A small multi-label image tagger, trained from scratch: soap at rate 0.0041.
Rows from block 4 of a small multi-label image tagger, named by matrix and row number. Rows with one number belong to one channel. Each number is 200 + 30 x the weight over its row's rms, rounded and kept within 0 to 999. All counts start at 0.
Before each channel's rows are labels from the 100 images, of 14976, where the channel reaches its highest value: "responds to" is what is common among them. Only what is clearly more common there than usual is listed. The data: photos of plants, animals and fungi (iNaturalist). In brackets: how many of the 100.
# convs0: first 3x3 conv, stride 2 (model.blocks.4.convs.0.weight, 96x64x3x3, each kernel summed), inputs 0-63
# convs1: second 3x3 conv (model.blocks.4.convs.1.weight, 96x96x3x3, transposed, each kernel summed), outputs 0-95

responds to: class Insecta (70); phylum Arthropoda (70); order Lepidoptera (42)
convs0.87,169,236,219,226,219,179,226,151,223,189,231,178,252,180,174,265,121,254,159,222,229,193,180,244,171,178,195,221,233,166,207,142,197,209,196,217,204,214,223,191,162,232,161,174,177,209,229,201,183,190,233,250,179,210,162,213,203,224,219,238,186,168,168,220
convs1.87,134,186,231,223,226,213,199,188,204,220,197,234,213,181,142,184,182,200,229,232,198,243,167,175,224,192,183,214,206,187,249,234,166,219,174,233,194,132,246,186,197,183,211,146,206,214,131,136,182,195,237,220,250,192,242,160,177,157,213,192,201,155,209,190,189,218,224,152,207,234,208,161,205,206,233,211,237,192,242,219,218,193,136,178,184,158,196,155,214,219,232,211,189,236,192,265

responds to: class Insecta (69); phylum Arthropoda (69)
convs0.55,201,159,150,181,162,213,207,192,194,192,201,203,226,143,182,186,178,161,257,180,170,194,190,149,193,192,225,186,191,168,212,171,210,209,263,239,191,208,205,216,152,300,246,276,178,198,189,222,207,233,204,197,204,215,200,190,169,228,207,142,199,208,202,179
convs1.55,186,188,176,207,214,203,175,176,212,229,261,204,191,220,305,164,146,188,197,121,189,224,218,137,175,183,184,226,224,190,224,240,255,153,204,155,215,205,192,192,202,236,238,143,209,254,174,189,161,226,227,167,195,144,178,229,200,235,224,220,193,170,167,210,196,205,168,220,184,241,212,216,153,191,234,231,220,152,204,209,208,215,234,212,208,190,166,203,226,244,214,193,211,204,193,210

responds to: class Insecta (75); phylum Arthropoda (75); order Lepidoptera (45)
convs0.85,189,268,190,223,185,178,230,169,185,238,176,164,191,209,285,176,241,200,155,222,197,228,198,173,198,159,157,198,124,213,209,202,208,246,186,210,197,169,139,220,157,193,188,244,200,198,237,193,259,192,245,223,204,211,221,205,210,194,210,193,229,165,182,184
convs1.85,223,210,231,169,190,194,241,178,203,196,239,197,170,202,244,177,176,174,217,232,164,221,192,235,215,176,167,172,219,177,260,228,216,208,205,261,166,138,257,168,257,236,208,167,218,193,207,122,231,174,188,203,233,232,220,246,171,239,225,196,241,193,188,232,238,209,167,175,204,181,231,185,165,244,245,268,238,230,209,210,201,203,172,194,208,135,213,195,206,183,176,226,195,185,171,206

responds to: phylum Arthropoda (75); class Insecta (73); order Lepidoptera (41)
convs0.14,192,250,192,217,199,167,231,181,231,196,211,192,200,190,199,238,203,198,198,162,182,161,188,181,232,198,153,210,208,221,213,170,199,197,175,204,191,190,179,206,143,190,230,154,196,228,224,133,236,202,192,244,174,167,308,195,152,174,232,226,245,200,145,228
convs1.14,192,227,238,198,216,186,211,235,178,159,215,226,232,179,187,171,192,214,228,208,144,201,174,202,183,209,184,292,201,212,264,233,173,206,208,195,194,228,164,225,178,161,167,179,199,251,144,179,170,189,175,174,240,229,146,202,157,170,140,193,196,201,193,211,144,178,216,241,169,194,203,192,238,182,182,201,191,183,223,220,181,270,180,239,271,233,227,176,226,213,200,240,216,199,242,175

responds to: class Insecta (62); phylum Arthropoda (62); order Lepidoptera (31)
convs0.11,258,202,142,208,195,236,201,199,222,215,185,209,151,212,219,168,222,225,192,153,193,167,206,187,199,201,268,178,258,211,182,237,218,208,150,245,173,236,225,211,221,217,186,191,160,253,189,180,159,217,251,175,220,210,182,154,181,214,203,162,261,220,163,184
convs1.11,200,164,254,179,173,229,207,186,202,173,232,225,200,175,150,241,235,154,182,155,169,198,142,207,163,186,205,171,156,238,184,216,220,195,209,151,217,145,190,194,188,214,180,178,175,147,193,205,176,147,175,230,214,198,192,257,225,170,178,198,144,165,170,232,222,193,197,197,154,236,227,187,203,220,236,217,199,162,200,214,225,225,213,201,226,245,192,193,224,164,205,159,149,192,111,240

responds to: phylum Arthropoda (67); class Insecta (65); order Lepidoptera (31)
convs0.45,180,201,180,207,186,173,242,174,254,160,223,234,169,198,270,248,198,230,219,197,217,194,229,196,215,173,274,224,165,202,208,142,190,183,188,216,171,204,235,209,131,227,152,227,180,143,198,215,224,211,236,179,177,181,180,222,177,218,197,229,161,179,209,239
convs1.45,205,239,189,162,197,206,223,199,184,173,207,168,179,249,244,212,181,159,262,218,209,187,208,248,190,153,185,195,257,202,231,176,205,213,229,205,241,197,226,182,216,196,221,200,214,216,237,188,185,250,202,161,162,199,275,208,225,183,162,267,116,154,215,223,204,207,200,212,193,202,181,192,237,207,197,207,171,201,180,147,213,182,232,205,249,138,155,175,172,160,159,156,224,161,180,207

responds to: class Insecta (59)
convs0.71,164,183,253,195,187,157,199,193,186,199,220,166,169,211,230,176,211,177,202,240,187,151,233,210,211,191,144,183,225,210,209,229,201,183,197,174,205,238,190,209,156,230,256,209,180,164,190,135,227,226,198,220,288,175,187,181,209,218,218,243,247,191,166,136
convs1.71,220,214,270,204,178,198,203,232,230,152,199,154,215,203,207,196,211,193,197,188,241,130,181,186,145,169,176,227,200,193,179,171,172,265,251,137,189,181,203,193,224,189,219,211,184,253,140,219,223,222,202,178,171,208,194,240,193,251,179,225,203,221,183,170,221,189,187,231,193,253,246,193,151,230,172,209,196,211,230,250,245,173,213,210,209,189,184,124,219,190,163,164,195,157,198,236

responds to: class Insecta (63); phylum Arthropoda (63); order Lepidoptera (32)
convs0.60,174,266,258,196,157,176,212,207,178,198,222,177,147,240,163,114,170,201,211,172,225,189,196,161,204,165,198,225,236,213,200,194,247,164,168,214,208,167,189,256,203,185,229,208,228,269,163,223,180,215,189,218,194,196,202,172,206,180,182,237,200,248,194,218
convs1.60,207,197,215,211,208,251,232,163,190,251,213,252,136,225,223,184,255,191,197,212,234,266,230,225,224,132,224,163,205,255,231,236,230,182,259,183,236,187,188,164,243,198,220,174,218,227,211,238,171,178,222,262,177,170,177,186,186,151,220,235,216,192,195,177,207,214,209,162,195,155,204,218,178,240,247,209,188,198,201,151,188,259,210,180,177,214,203,247,189,223,216,215,176,224,187,181

responds to: phylum Arthropoda (75); class Insecta (74); order Lepidoptera (44)
convs0.53,193,226,169,241,222,196,255,175,212,194,169,211,219,240,214,190,214,182,206,159,170,242,172,165,188,124,251,190,155,209,205,202,160,185,165,190,207,191,243,213,148,216,176,187,194,202,219,184,257,215,242,156,231,202,268,238,211,170,179,184,189,190,147,218
convs1.53,230,177,220,198,187,184,177,187,203,191,181,166,227,250,218,189,183,223,172,266,210,213,190,214,162,228,153,209,197,160,277,192,185,202,261,179,138,211,200,181,220,215,260,190,254,187,306,203,156,198,220,170,208,204,230,209,150,253,233,193,238,165,205,217,204,212,180,212,210,204,215,159,156,193,218,199,187,195,196,233,196,160,173,236,218,164,169,219,206,200,166,237,171,191,197,244

responds to: class Insecta (70); phylum Arthropoda (70); order Lepidoptera (40)
convs0.34,220,137,217,193,176,205,172,197,198,203,194,197,244,209,150,161,217,199,193,187,171,162,204,224,182,222,120,191,265,165,197,175,207,155,221,206,218,213,197,161,175,230,251,215,233,214,204,171,210,238,189,154,246,174,184,249,181,188,155,151,226,169,238,184
convs1.34,178,167,185,187,195,189,244,211,209,158,178,204,187,195,246,193,168,160,233,238,203,193,128,170,193,201,165,185,210,210,214,178,193,188,181,211,197,130,202,154,202,234,183,175,195,181,173,181,139,203,238,222,159,167,266,257,204,189,195,197,176,191,164,170,165,243,178,235,194,244,209,170,146,211,201,152,173,179,182,259,224,198,168,185,191,190,223,223,216,172,211,189,266,220,192,280

responds to: phylum Arthropoda (78); class Insecta (77); order Lepidoptera (38)
convs0.52,202,184,126,223,197,155,203,205,223,205,169,219,215,228,205,228,196,172,183,231,238,221,203,200,193,268,210,214,190,164,162,266,235,142,182,209,188,185,151,214,241,181,174,247,229,194,206,181,202,172,225,233,234,227,150,192,217,183,253,240,177,219,245,184
convs1.52,202,186,194,198,165,217,179,201,189,147,164,206,177,220,231,181,215,204,179,181,178,184,193,239,198,203,137,237,217,202,201,181,130,216,189,156,205,162,165,162,278,224,205,200,245,203,213,174,146,193,195,207,215,190,179,224,188,243,163,210,195,215,206,220,176,209,159,171,195,203,204,92,210,126,235,176,212,183,215,234,162,199,211,140,248,195,193,190,194,154,186,233,241,223,165,184

responds to: phylum Arthropoda (82); class Insecta (81); family: Nymphalidae (45)
convs0.35,240,201,158,247,210,191,219,141,187,210,188,211,221,195,233,181,214,162,146,205,213,209,221,212,188,135,218,201,204,155,241,148,187,185,176,201,239,154,222,152,204,170,157,195,178,165,225,244,206,149,226,179,208,148,176,173,204,132,235,203,218,212,183,195
convs1.35,180,201,224,227,189,200,175,179,192,192,157,222,210,187,203,198,253,181,189,186,200,217,158,237,215,215,252,237,180,188,166,207,244,179,198,151,150,182,243,226,195,247,192,169,149,211,208,204,238,181,222,105,212,199,217,196,184,206,192,170,207,176,148,244,264,172,207,207,186,205,201,156,232,193,213,157,234,204,214,240,254,204,239,129,199,134,213,199,171,212,178,247,209,192,164,168