From a checkpoint of a small multi-label image tagger.
Model: 3.23M parameters, 48-pixel images, arch resnet, norm batchnorm, activation prelu.
Training: 40000 steps, batches of 64.
Data: trained on photos of plants, animals and fungi (iNaturalist), 38949 training examples, 65.7 epochs.
Rows from block 6 of a small multi-label image tagger, named by matrix and row number. Rows with one number belong to one channel. Each number is 200 + 40 x the weight over its row's rms, rounded and kept within 0 to 999. All counts start at 0.
Before each channel's rows are labels from the 100 images, of 14976, where the channel reaches its highest value: "top examples" is what is common among them. Only what is clearly more common there than usual is listed. The data: photos of plants, animals and fungi (iNaturalist).
# convs0: first 3x3 conv (model.blocks.6.convs.0.weight, 96x96x3x3, each kernel summed), inputs 0-95
# convs1: second 3x3 conv (model.blocks.6.convs.1.weight, 96x96x3x3, transposed, each kernel summed), outputs 0-95

top examples: phylum Arthropoda; class Insecta; order Lepidoptera
convs0.69,149,157,206,237,177,223,182,231,158,228,182,103,225,214,202,230,161,192,248,205,255,227,257,217,174,266,240,219,189,185,196,232,217,193,182,226,236,191,146,200,160,141,184,155,213,163,193,275,124,191,142,250,158,140,234,236,226,243,290,223,156,165,199,149,178,207,144,172,232,164,277,197,214,201,119,134,250,176,186,309,190,219,173,243,145,214,217,233,154,188,217,186,214,249,169,246
convs1.69,275,306,107,169,176,186,174,262,205,118,200,149,242,144,187,211,236,200,138,211,219,153,168,204,198,225,243,245,205,185,126,193,268,268,248,218,160,259,179,193,236,230,155,196,170,191,188,220,304,131,194,213,162,214,233,152,206,233,171,244,195,175,146,212,223,219,293,195,278,216,179,207,219,224,206,212,233,220,236,210,208,249,242,243,176,131,186,189,219,185,148,206,200,227,182,211

top examples: order Passeriformes
convs0.77,210,228,166,231,187,166,240,190,295,199,133,161,179,199,149,240,267,211,183,109,145,196,198,204,201,135,209,253,233,236,279,147,229,227,213,220,229,234,266,221,241,184,230,222,253,188,239,239,203,160,125,184,257,143,203,152,164,220,184,207,194,219,121,183,213,224,169,183,212,246,178,244,164,113,196,235,172,166,137,183,248,215,212,163,221,202,224,148,199,154,305,154,161,240,222,212
convs1.77,214,219,164,163,165,211,256,211,212,151,191,136,232,192,220,150,248,223,250,129,227,129,263,167,241,252,210,192,219,243,218,217,151,173,263,256,185,236,201,180,136,228,201,153,158,174,259,238,202,122,158,208,143,214,249,176,221,177,128,227,247,179,197,172,228,88,163,170,215,287,187,172,186,148,148,161,195,219,192,227,230,123,194,207,237,164,243,243,189,170,177,181,258,247,160,227

top examples: class Insecta; phylum Arthropoda; order Lepidoptera
convs0.70,221,192,160,214,120,125,253,166,232,248,187,176,219,194,179,202,211,194,156,218,140,203,176,239,177,238,138,196,229,213,215,175,188,174,210,141,268,189,123,201,184,177,277,237,245,182,171,156,253,157,217,271,158,267,199,185,216,248,224,161,278,196,218,185,191,132,207,194,154,184,95,177,176,137,215,233,124,142,237,194,203,181,240,242,225,116,178,204,199,223,241,193,175,195,242,282
convs1.70,189,216,188,195,218,207,156,185,294,203,231,207,208,113,220,212,231,244,99,221,244,144,226,201,207,202,165,154,298,168,259,161,137,232,257,177,210,189,145,196,167,148,174,212,173,138,231,248,172,174,244,200,201,220,207,182,126,251,212,138,174,205,240,161,213,159,244,226,210,131,200,169,162,181,163,223,185,200,167,173,175,172,190,131,134,218,147,188,158,246,145,155,211,235,128,133

top examples: order Passeriformes
convs0.88,199,190,227,214,209,206,190,282,207,202,175,189,123,156,241,199,171,186,238,153,235,165,211,252,200,215,180,88,201,195,181,207,195,116,241,166,148,209,162,172,176,173,241,146,184,242,241,237,217,245,315,160,189,190,187,179,173,263,208,148,242,127,185,239,271,249,139,126,194,223,157,214,231,235,114,195,239,240,215,126,199,215,239,247,155,193,236,147,224,184,232,216,210,175,221,177
convs1.88,228,186,230,196,239,282,160,223,136,217,209,204,210,241,233,207,167,202,226,169,277,254,226,191,158,199,129,217,250,134,279,164,137,182,166,135,187,265,192,184,222,182,185,202,245,202,240,199,180,205,189,154,198,228,191,282,236,260,133,186,243,183,157,207,226,185,180,188,165,195,212,211,143,236,219,211,142,111,226,193,269,256,208,188,235,214,251,181,251,226,78,189,209,174,153,139

top examples: class: Insecta; order Coleoptera; family: Coccinellidae
convs0.75,190,169,182,159,224,171,271,181,191,265,250,135,205,202,176,176,230,171,218,186,183,249,235,162,218,192,246,149,205,202,250,155,97,226,170,194,232,219,140,185,246,168,155,206,177,214,211,292,198,231,139,161,276,208,178,210,111,170,172,147,190,171,216,223,223,166,146,212,248,157,172,135,215,176,182,260,167,175,249,248,174,218,220,120,208,152,241,183,249,262,132,225,224,245,240,247
convs1.75,220,184,274,92,171,201,210,181,224,197,250,140,176,221,195,199,178,168,194,180,192,204,279,217,203,179,217,209,263,234,227,200,259,265,236,176,240,210,207,200,180,170,248,202,186,113,145,207,242,184,245,193,135,147,200,263,166,167,202,325,220,164,196,176,192,242,191,207,239,158,214,193,219,229,245,212,186,148,209,183,228,254,247,253,215,272,134,133,167,153,175,153,151,248,150,244

top examples: phylum Arthropoda; class Insecta; order Lepidoptera
convs0.59,213,203,199,142,210,189,207,193,126,196,173,157,263,200,295,194,208,223,184,172,261,144,243,237,166,231,178,240,208,232,236,226,192,257,218,261,121,210,206,155,221,200,269,166,237,210,211,162,225,178,127,246,192,140,205,176,212,163,249,112,234,161,159,178,209,172,173,219,287,133,152,193,201,203,197,117,187,179,205,252,234,220,336,207,211,260,200,211,205,178,173,238,211,200,234,221
convs1.59,211,248,220,211,165,312,203,206,221,169,188,165,212,135,178,133,129,207,133,172,186,173,184,215,133,250,222,226,178,236,247,227,232,207,228,150,243,255,246,204,109,250,154,204,163,181,152,204,237,135,264,208,165,252,227,197,204,209,231,232,176,176,185,175,223,196,195,231,202,263,252,136,185,210,196,222,249,188,228,225,226,142,304,192,225,201,300,216,260,244,192,223,247,245,219,198

top examples: order Lepidoptera
convs0.41,204,227,193,189,174,157,160,204,205,203,162,186,216,183,224,185,224,211,225,249,159,146,216,177,140,250,154,291,198,187,127,242,193,169,197,237,237,232,197,167,288,189,195,214,232,199,213,172,258,259,156,208,221,212,167,131,227,192,185,140,240,179,226,291,158,201,96,185,227,148,217,195,175,156,220,174,179,185,157,261,169,87,233,243,163,178,214,165,169,144,204,232,198,271,109,230
convs1.41,231,236,259,233,261,161,278,223,159,185,156,261,216,214,163,240,213,155,146,183,221,184,217,144,273,239,189,200,220,197,176,190,199,89,196,207,190,215,197,240,112,192,240,176,233,159,209,211,243,199,187,163,177,219,232,154,199,239,262,201,243,190,250,241,153,209,193,109,235,188,213,211,131,256,189,145,246,179,256,126,207,154,171,195,234,243,241,210,169,191,226,158,141,183,100,228

top examples: order Lepidoptera
convs0.58,262,171,198,156,142,173,196,235,189,158,213,207,126,269,179,152,208,289,200,264,118,226,240,163,184,180,186,147,213,195,275,193,210,203,136,256,167,174,177,200,217,183,147,206,151,231,278,171,222,175,247,156,188,201,156,184,198,189,248,142,225,181,190,179,231,265,242,122,167,160,195,241,214,219,243,164,186,340,160,230,213,227,161,175,158,221,229,194,191,220,183,176,201,203,275,206
convs1.58,129,239,243,170,122,259,209,192,204,277,217,202,200,169,153,189,227,232,234,247,204,161,200,210,258,155,209,233,203,156,222,120,183,226,181,209,270,174,252,251,158,215,187,217,228,195,280,124,179,142,170,163,193,148,217,215,185,168,245,180,253,212,183,123,148,215,197,206,235,153,223,133,192,236,67,249,200,162,211,202,234,170,223,199,185,203,185,162,204,226,220,165,120,205,183,269

top examples: class Insecta; phylum Arthropoda
convs0.8,150,134,264,172,156,164,183,252,218,200,202,290,247,208,96,158,210,202,185,259,180,208,231,267,223,167,185,160,208,289,221,227,213,223,178,235,182,191,200,208,175,197,127,269,227,213,269,257,203,184,164,156,208,217,151,169,191,149,194,191,130,188,176,201,228,152,216,237,220,155,215,216,149,190,309,179,256,243,160,186,164,192,287,169,215,182,128,203,218,220,184,231,266,191,221,214
convs1.8,172,285,220,157,219,221,116,239,232,98,259,239,187,151,249,173,247,272,209,215,247,201,241,196,169,240,187,266,186,166,178,249,184,242,158,234,186,132,234,220,174,200,196,176,205,203,208,125,212,203,249,240,216,144,200,232,141,200,184,181,207,147,281,224,218,212,204,202,213,203,215,160,175,220,124,216,183,234,223,264,242,186,270,211,204,222,147,221,188,145,208,155,92,213,143,231

top examples: phylum Arthropoda; class Insecta; order Lepidoptera
convs0.68,120,254,167,221,200,214,226,248,206,243,226,223,145,217,308,171,93,177,225,262,197,195,181,177,198,175,158,182,234,202,236,203,222,295,166,266,153,186,231,181,129,230,168,158,143,259,148,138,268,254,184,256,182,219,195,218,225,215,189,253,164,218,200,153,229,209,163,264,195,236,161,239,140,178,219,171,228,157,143,168,246,187,173,220,205,231,177,249,179,228,145,217,240,226,207,182
convs1.68,216,185,175,244,165,206,225,180,248,212,202,131,197,188,163,164,190,198,228,184,213,186,262,179,250,232,168,211,196,180,290,187,224,170,160,302,123,166,197,160,234,184,252,216,290,252,300,158,85,219,220,163,144,172,255,241,162,191,204,187,200,195,204,204,191,199,193,270,203,186,205,199,172,148,241,181,150,246,170,144,182,212,180,221,240,121,268,195,174,180,240,166,247,138,200,164

top examples: order Lepidoptera
convs0.60,171,163,221,182,175,134,159,242,176,151,169,193,123,193,185,232,203,213,220,256,223,194,224,270,210,226,173,171,181,139,230,186,179,112,196,186,249,169,184,171,148,208,208,149,243,165,242,232,187,174,152,203,227,197,201,174,203,261,328,168,215,169,199,177,127,165,230,214,163,131,103,181,128,173,189,273,195,188,269,234,215,195,166,226,228,188,193,163,144,238,220,195,250,199,179,293
convs1.60,237,232,110,190,191,174,154,188,183,175,155,134,195,179,188,242,192,224,166,200,229,190,277,175,179,196,223,235,168,179,227,271,186,216,246,116,268,169,208,177,139,199,195,173,195,208,118,178,229,193,231,218,139,136,180,217,188,159,241,258,263,187,163,171,187,241,200,222,173,192,248,197,161,99,219,178,185,138,186,126,164,259,173,239,187,277,156,224,134,134,205,256,242,244,195,165

top examples: order Lepidoptera
convs0.80,187,178,197,226,259,235,217,212,185,254,219,232,241,159,207,222,183,164,230,209,199,252,175,237,232,136,170,230,90,239,272,202,179,184,209,163,192,152,189,169,234,222,180,211,190,179,179,207,176,179,231,226,256,236,140,153,132,226,271,228,200,148,200,289,113,218,184,116,219,219,172,74,245,190,157,234,174,232,223,206,239,180,238,189,266,225,171,152,143,135,161,175,211,225,204,186
convs1.80,157,224,260,180,266,269,213,174,170,233,188,224,187,185,213,208,203,208,182,202,155,232,232,132,254,204,236,172,130,173,163,189,210,233,215,148,238,248,225,302,168,215,201,218,185,194,204,210,262,207,167,183,180,133,243,249,195,221,249,230,230,199,103,232,122,272,137,208,180,247,215,242,172,209,204,291,265,223,186,267,282,162,236,144,119,184,185,204,217,177,197,164,201,158,219,190

top examples: phylum Arthropoda; class Insecta; order Lepidoptera
convs0.21,194,271,208,213,177,141,170,240,261,196,162,177,185,170,250,200,222,150,111,234,142,149,216,136,244,269,259,168,241,174,122,201,110,203,211,121,208,217,241,244,192,234,213,152,161,173,218,198,165,247,289,249,222,200,211,239,167,244,217,176,222,173,229,245,208,218,176,155,258,300,236,186,182,218,186,221,152,212,216,217,224,259,213,215,226,223,216,186,218,134,161,252,191,215,191,266
convs1.21,166,215,223,231,161,154,236,116,159,214,203,121,211,165,266,221,108,180,257,198,183,130,240,201,143,154,200,176,219,202,172,232,229,276,210,169,274,221,213,156,280,135,211,197,229,159,215,134,214,234,241,257,169,237,172,206,186,226,185,142,236,140,136,252,127,263,224,149,245,238,229,206,181,165,249,247,195,224,169,220,182,205,222,225,173,207,196,144,190,178,140,155,169,198,181,179

top examples: phylum Arthropoda
convs0.48,205,185,194,194,121,184,197,262,203,158,182,230,170,178,222,278,189,292,258,231,231,231,181,197,148,215,141,185,210,185,233,197,215,238,170,233,272,197,181,153,232,227,181,141,206,208,132,236,102,208,104,257,186,173,182,180,115,201,185,206,198,173,150,248,210,227,243,105,219,195,157,148,215,220,226,163,292,223,152,176,208,143,193,184,240,223,229,272,169,186,236,255,178,205,197,192
convs1.48,213,220,160,252,184,168,241,211,185,94,184,241,212,224,249,271,174,156,155,150,183,310,202,202,177,166,213,199,167,159,180,232,135,219,102,274,166,241,156,172,189,190,242,273,140,265,209,175,169,228,164,210,215,186,226,236,253,212,183,243,181,190,267,213,227,207,157,190,142,217,195,272,142,143,195,233,189,185,247,151,239,226,233,222,206,168,238,142,193,212,224,190,150,211,230,143

top examples: phylum Arthropoda; class Insecta; order Lepidoptera
convs0.93,210,237,182,178,219,233,261,223,240,177,193,188,96,161,217,91,107,219,215,197,150,194,191,215,254,187,196,193,165,283,173,192,183,229,209,201,235,195,156,202,231,209,184,153,132,62,190,246,184,239,204,187,171,252,150,274,165,166,194,173,195,202,158,229,207,193,178,238,227,201,156,152,194,169,154,265,220,257,179,199,264,213,277,219,202,209,204,197,163,173,205,170,245,127,197,155
convs1.93,191,179,226,189,210,147,265,183,247,247,183,205,260,208,207,208,258,178,236,205,178,249,191,231,225,173,226,153,229,157,204,176,173,105,234,205,243,199,239,190,153,258,193,184,183,185,121,106,196,164,202,185,210,186,211,258,181,175,281,236,197,206,250,272,236,227,239,202,65,234,164,227,196,288,247,154,187,175,263,223,202,151,229,169,168,224,174,233,247,158,203,237,123,191,175,191

top examples: class Aves; order Passeriformes
convs0.46,138,147,171,236,300,242,210,185,201,221,178,102,186,200,238,236,234,183,224,251,176,189,205,218,218,181,144,176,159,211,257,142,192,179,205,196,162,258,154,217,162,296,260,183,146,190,174,163,244,226,214,231,169,223,134,239,204,268,149,229,158,237,207,250,222,210,132,193,145,252,221,256,203,238,215,188,178,134,179,172,191,233,234,188,159,252,194,141,159,189,149,243,198,235,110,208
convs1.46,235,196,233,226,257,214,147,258,175,146,208,155,195,221,242,176,143,166,165,225,219,207,203,236,219,151,168,161,173,202,238,175,212,230,179,176,179,264,246,290,265,99,111,163,201,172,243,184,150,224,201,260,237,209,178,226,151,256,98,143,176,176,236,162,245,209,222,176,196,271,208,231,226,234,249,207,202,208,253,178,228,157,250,227,185,139,254,162,190,178,241,186,218,156,261,240

top examples: class Aves; order Passeriformes
convs0.85,211,113,199,217,236,159,183,256,324,254,221,253,154,196,206,156,221,170,230,149,166,180,171,186,257,167,183,220,198,217,194,180,147,180,218,171,220,151,204,186,191,212,208,248,218,180,159,141,174,210,145,206,129,244,243,160,208,163,240,158,154,212,167,200,172,141,216,190,103,231,160,201,283,133,215,225,197,132,242,169,235,144,255,174,200,219,252,144,210,189,210,269,198,202,244,267
convs1.85,192,202,254,175,158,210,286,262,156,226,206,254,179,180,231,167,270,209,231,169,191,208,160,98,202,212,196,245,202,228,190,143,246,182,169,159,229,210,168,102,206,262,191,262,214,212,235,187,122,180,121,173,227,209,174,177,291,224,235,167,152,196,237,216,174,214,215,201,231,118,242,173,199,189,213,185,222,228,105,189,285,202,176,151,150,217,252,184,198,256,211,168,159,169,212,231

top examples: phylum Arthropoda; class Insecta; order Lepidoptera
convs0.74,208,181,185,250,194,185,178,214,281,261,167,246,171,215,224,158,195,228,254,220,90,235,155,217,192,242,147,205,183,219,114,252,121,250,271,199,187,223,227,163,193,158,218,258,125,261,162,260,181,230,201,190,188,135,193,201,171,199,196,238,226,175,169,163,200,232,171,242,266,159,112,217,153,172,189,273,174,185,140,249,222,158,184,199,223,203,141,239,222,230,162,234,244,189,161,175
convs1.74,161,161,170,279,153,244,156,130,180,169,207,165,208,162,236,195,166,169,215,193,154,150,230,185,227,188,255,254,226,201,132,301,290,171,164,282,198,193,179,157,175,182,155,180,234,220,190,226,178,174,126,187,214,220,208,135,212,194,172,182,204,212,174,214,156,200,181,238,164,230,303,216,197,155,229,210,147,253,170,224,222,217,242,168,163,249,215,273,246,221,207,236,207,91,171,231

top examples: class Insecta; phylum Arthropoda
convs0.3,156,167,260,240,161,179,198,211,206,100,212,230,145,161,206,229,206,194,206,229,166,230,189,198,207,195,186,188,266,162,180,186,169,232,148,189,174,202,174,143,137,230,196,246,149,211,185,160,159,142,177,249,312,232,183,205,177,187,215,256,307,186,238,177,190,139,208,280,204,199,131,138,146,219,269,236,205,233,155,218,143,137,214,240,221,209,210,249,231,193,157,156,278,173,167,202
convs1.3,198,158,210,218,231,227,215,182,201,249,223,214,196,197,168,227,233,264,234,213,141,100,200,289,186,200,208,196,283,214,164,177,142,245,207,218,145,190,211,187,172,199,203,160,246,178,209,162,167,205,96,193,234,159,237,116,168,140,181,151,187,151,177,229,237,160,188,176,186,206,215,177,162,195,177,172,267,289,153,154,129,204,160,251,189,268,204,110,217,221,205,152,168,240,241,257

top examples: phylum Arthropoda; class Insecta
convs0.39,183,156,194,96,255,224,242,133,273,231,201,208,216,186,184,199,224,182,257,166,249,221,164,247,210,200,84,204,212,207,216,192,146,224,206,215,206,161,188,221,185,130,245,210,210,206,191,216,173,186,127,199,227,197,201,269,206,136,152,183,153,235,253,197,150,154,129,236,220,194,202,164,127,232,154,270,191,136,158,240,270,268,188,245,213,198,172,114,185,160,165,190,225,218,215,160
convs1.39,236,186,196,190,164,225,183,241,209,185,206,117,174,212,260,255,155,240,209,282,266,177,221,234,151,175,263,268,261,149,248,182,178,230,277,162,167,224,143,245,163,222,138,167,240,230,168,268,257,132,224,144,155,166,274,171,179,227,156,226,191,206,227,174,219,186,166,255,195,168,183,261,190,166,234,171,227,198,245,210,98,172,208,185,187,158,258,207,168,231,193,201,174,182,249,172

top examples: class Insecta; order Lepidoptera
convs0.54,188,207,258,176,100,208,260,139,171,167,226,181,126,151,248,235,165,141,250,195,226,202,200,177,263,220,190,248,244,183,230,235,246,176,275,166,197,191,265,200,141,149,240,169,197,227,222,111,180,207,238,252,294,93,181,229,209,267,165,195,315,205,161,195,202,216,190,200,202,217,234,260,191,217,220,237,199,181,215,223,209,209,191,203,202,193,201,198,198,134,193,240,220,146,237,218
convs1.54,222,192,225,215,251,236,210,214,174,172,259,166,171,240,127,202,201,188,183,241,286,203,282,227,136,156,242,162,214,217,275,252,171,136,182,130,176,249,238,198,198,256,209,194,220,166,256,183,185,179,198,240,218,203,262,126,155,149,173,255,182,261,236,203,165,201,214,127,228,170,197,193,266,267,204,253,175,209,171,209,251,262,264,218,171,199,217,177,231,238,174,122,145,171,246,165

top examples: class Insecta; phylum Arthropoda; order Lepidoptera
convs0.87,246,181,154,195,255,86,216,131,161,184,249,186,246,242,129,185,203,217,219,234,229,208,203,175,250,183,168,219,206,212,204,230,177,191,196,211,262,170,200,165,117,283,139,122,213,152,164,259,213,176,229,226,223,242,215,187,221,218,220,172,203,169,204,152,188,243,255,214,140,201,181,189,219,149,245,243,110,240,188,105,169,237,172,150,205,219,172,208,172,188,304,242,196,161,188,230
convs1.87,156,209,256,179,213,182,302,210,192,212,203,201,197,240,185,215,199,212,267,225,181,206,214,229,170,253,176,169,140,130,203,210,193,231,163,206,196,150,171,238,138,208,240,177,287,201,156,178,188,338,225,207,138,227,153,261,192,298,234,192,161,230,190,197,209,213,210,184,244,272,191,252,178,232,207,177,162,214,280,191,198,195,185,193,246,225,110,193,155,230,148,141,160,243,245,169

top examples: order Passeriformes
convs0.53,266,201,218,181,221,204,226,214,194,165,177,205,169,193,199,181,212,268,197,171,128,223,171,187,202,162,184,215,167,217,221,257,181,247,302,148,203,196,189,222,168,221,150,248,217,219,136,125,177,252,175,160,90,246,239,177,208,144,179,199,205,251,182,248,289,218,117,216,178,185,238,177,236,221,129,248,145,227,227,271,103,196,180,167,195,210,170,209,177,201,150,180,184,149,141,250
convs1.53,226,167,133,216,211,191,226,230,222,216,144,249,212,86,219,297,136,214,199,157,202,172,181,234,216,274,182,218,237,191,150,168,140,175,156,193,221,168,255,183,173,189,231,237,262,169,256,244,207,211,172,261,146,233,194,232,240,213,200,120,272,143,192,107,229,191,220,204,170,185,142,237,223,252,201,143,187,241,168,247,246,213,152,203,214,163,228,204,143,168,266,195,240,233,202,204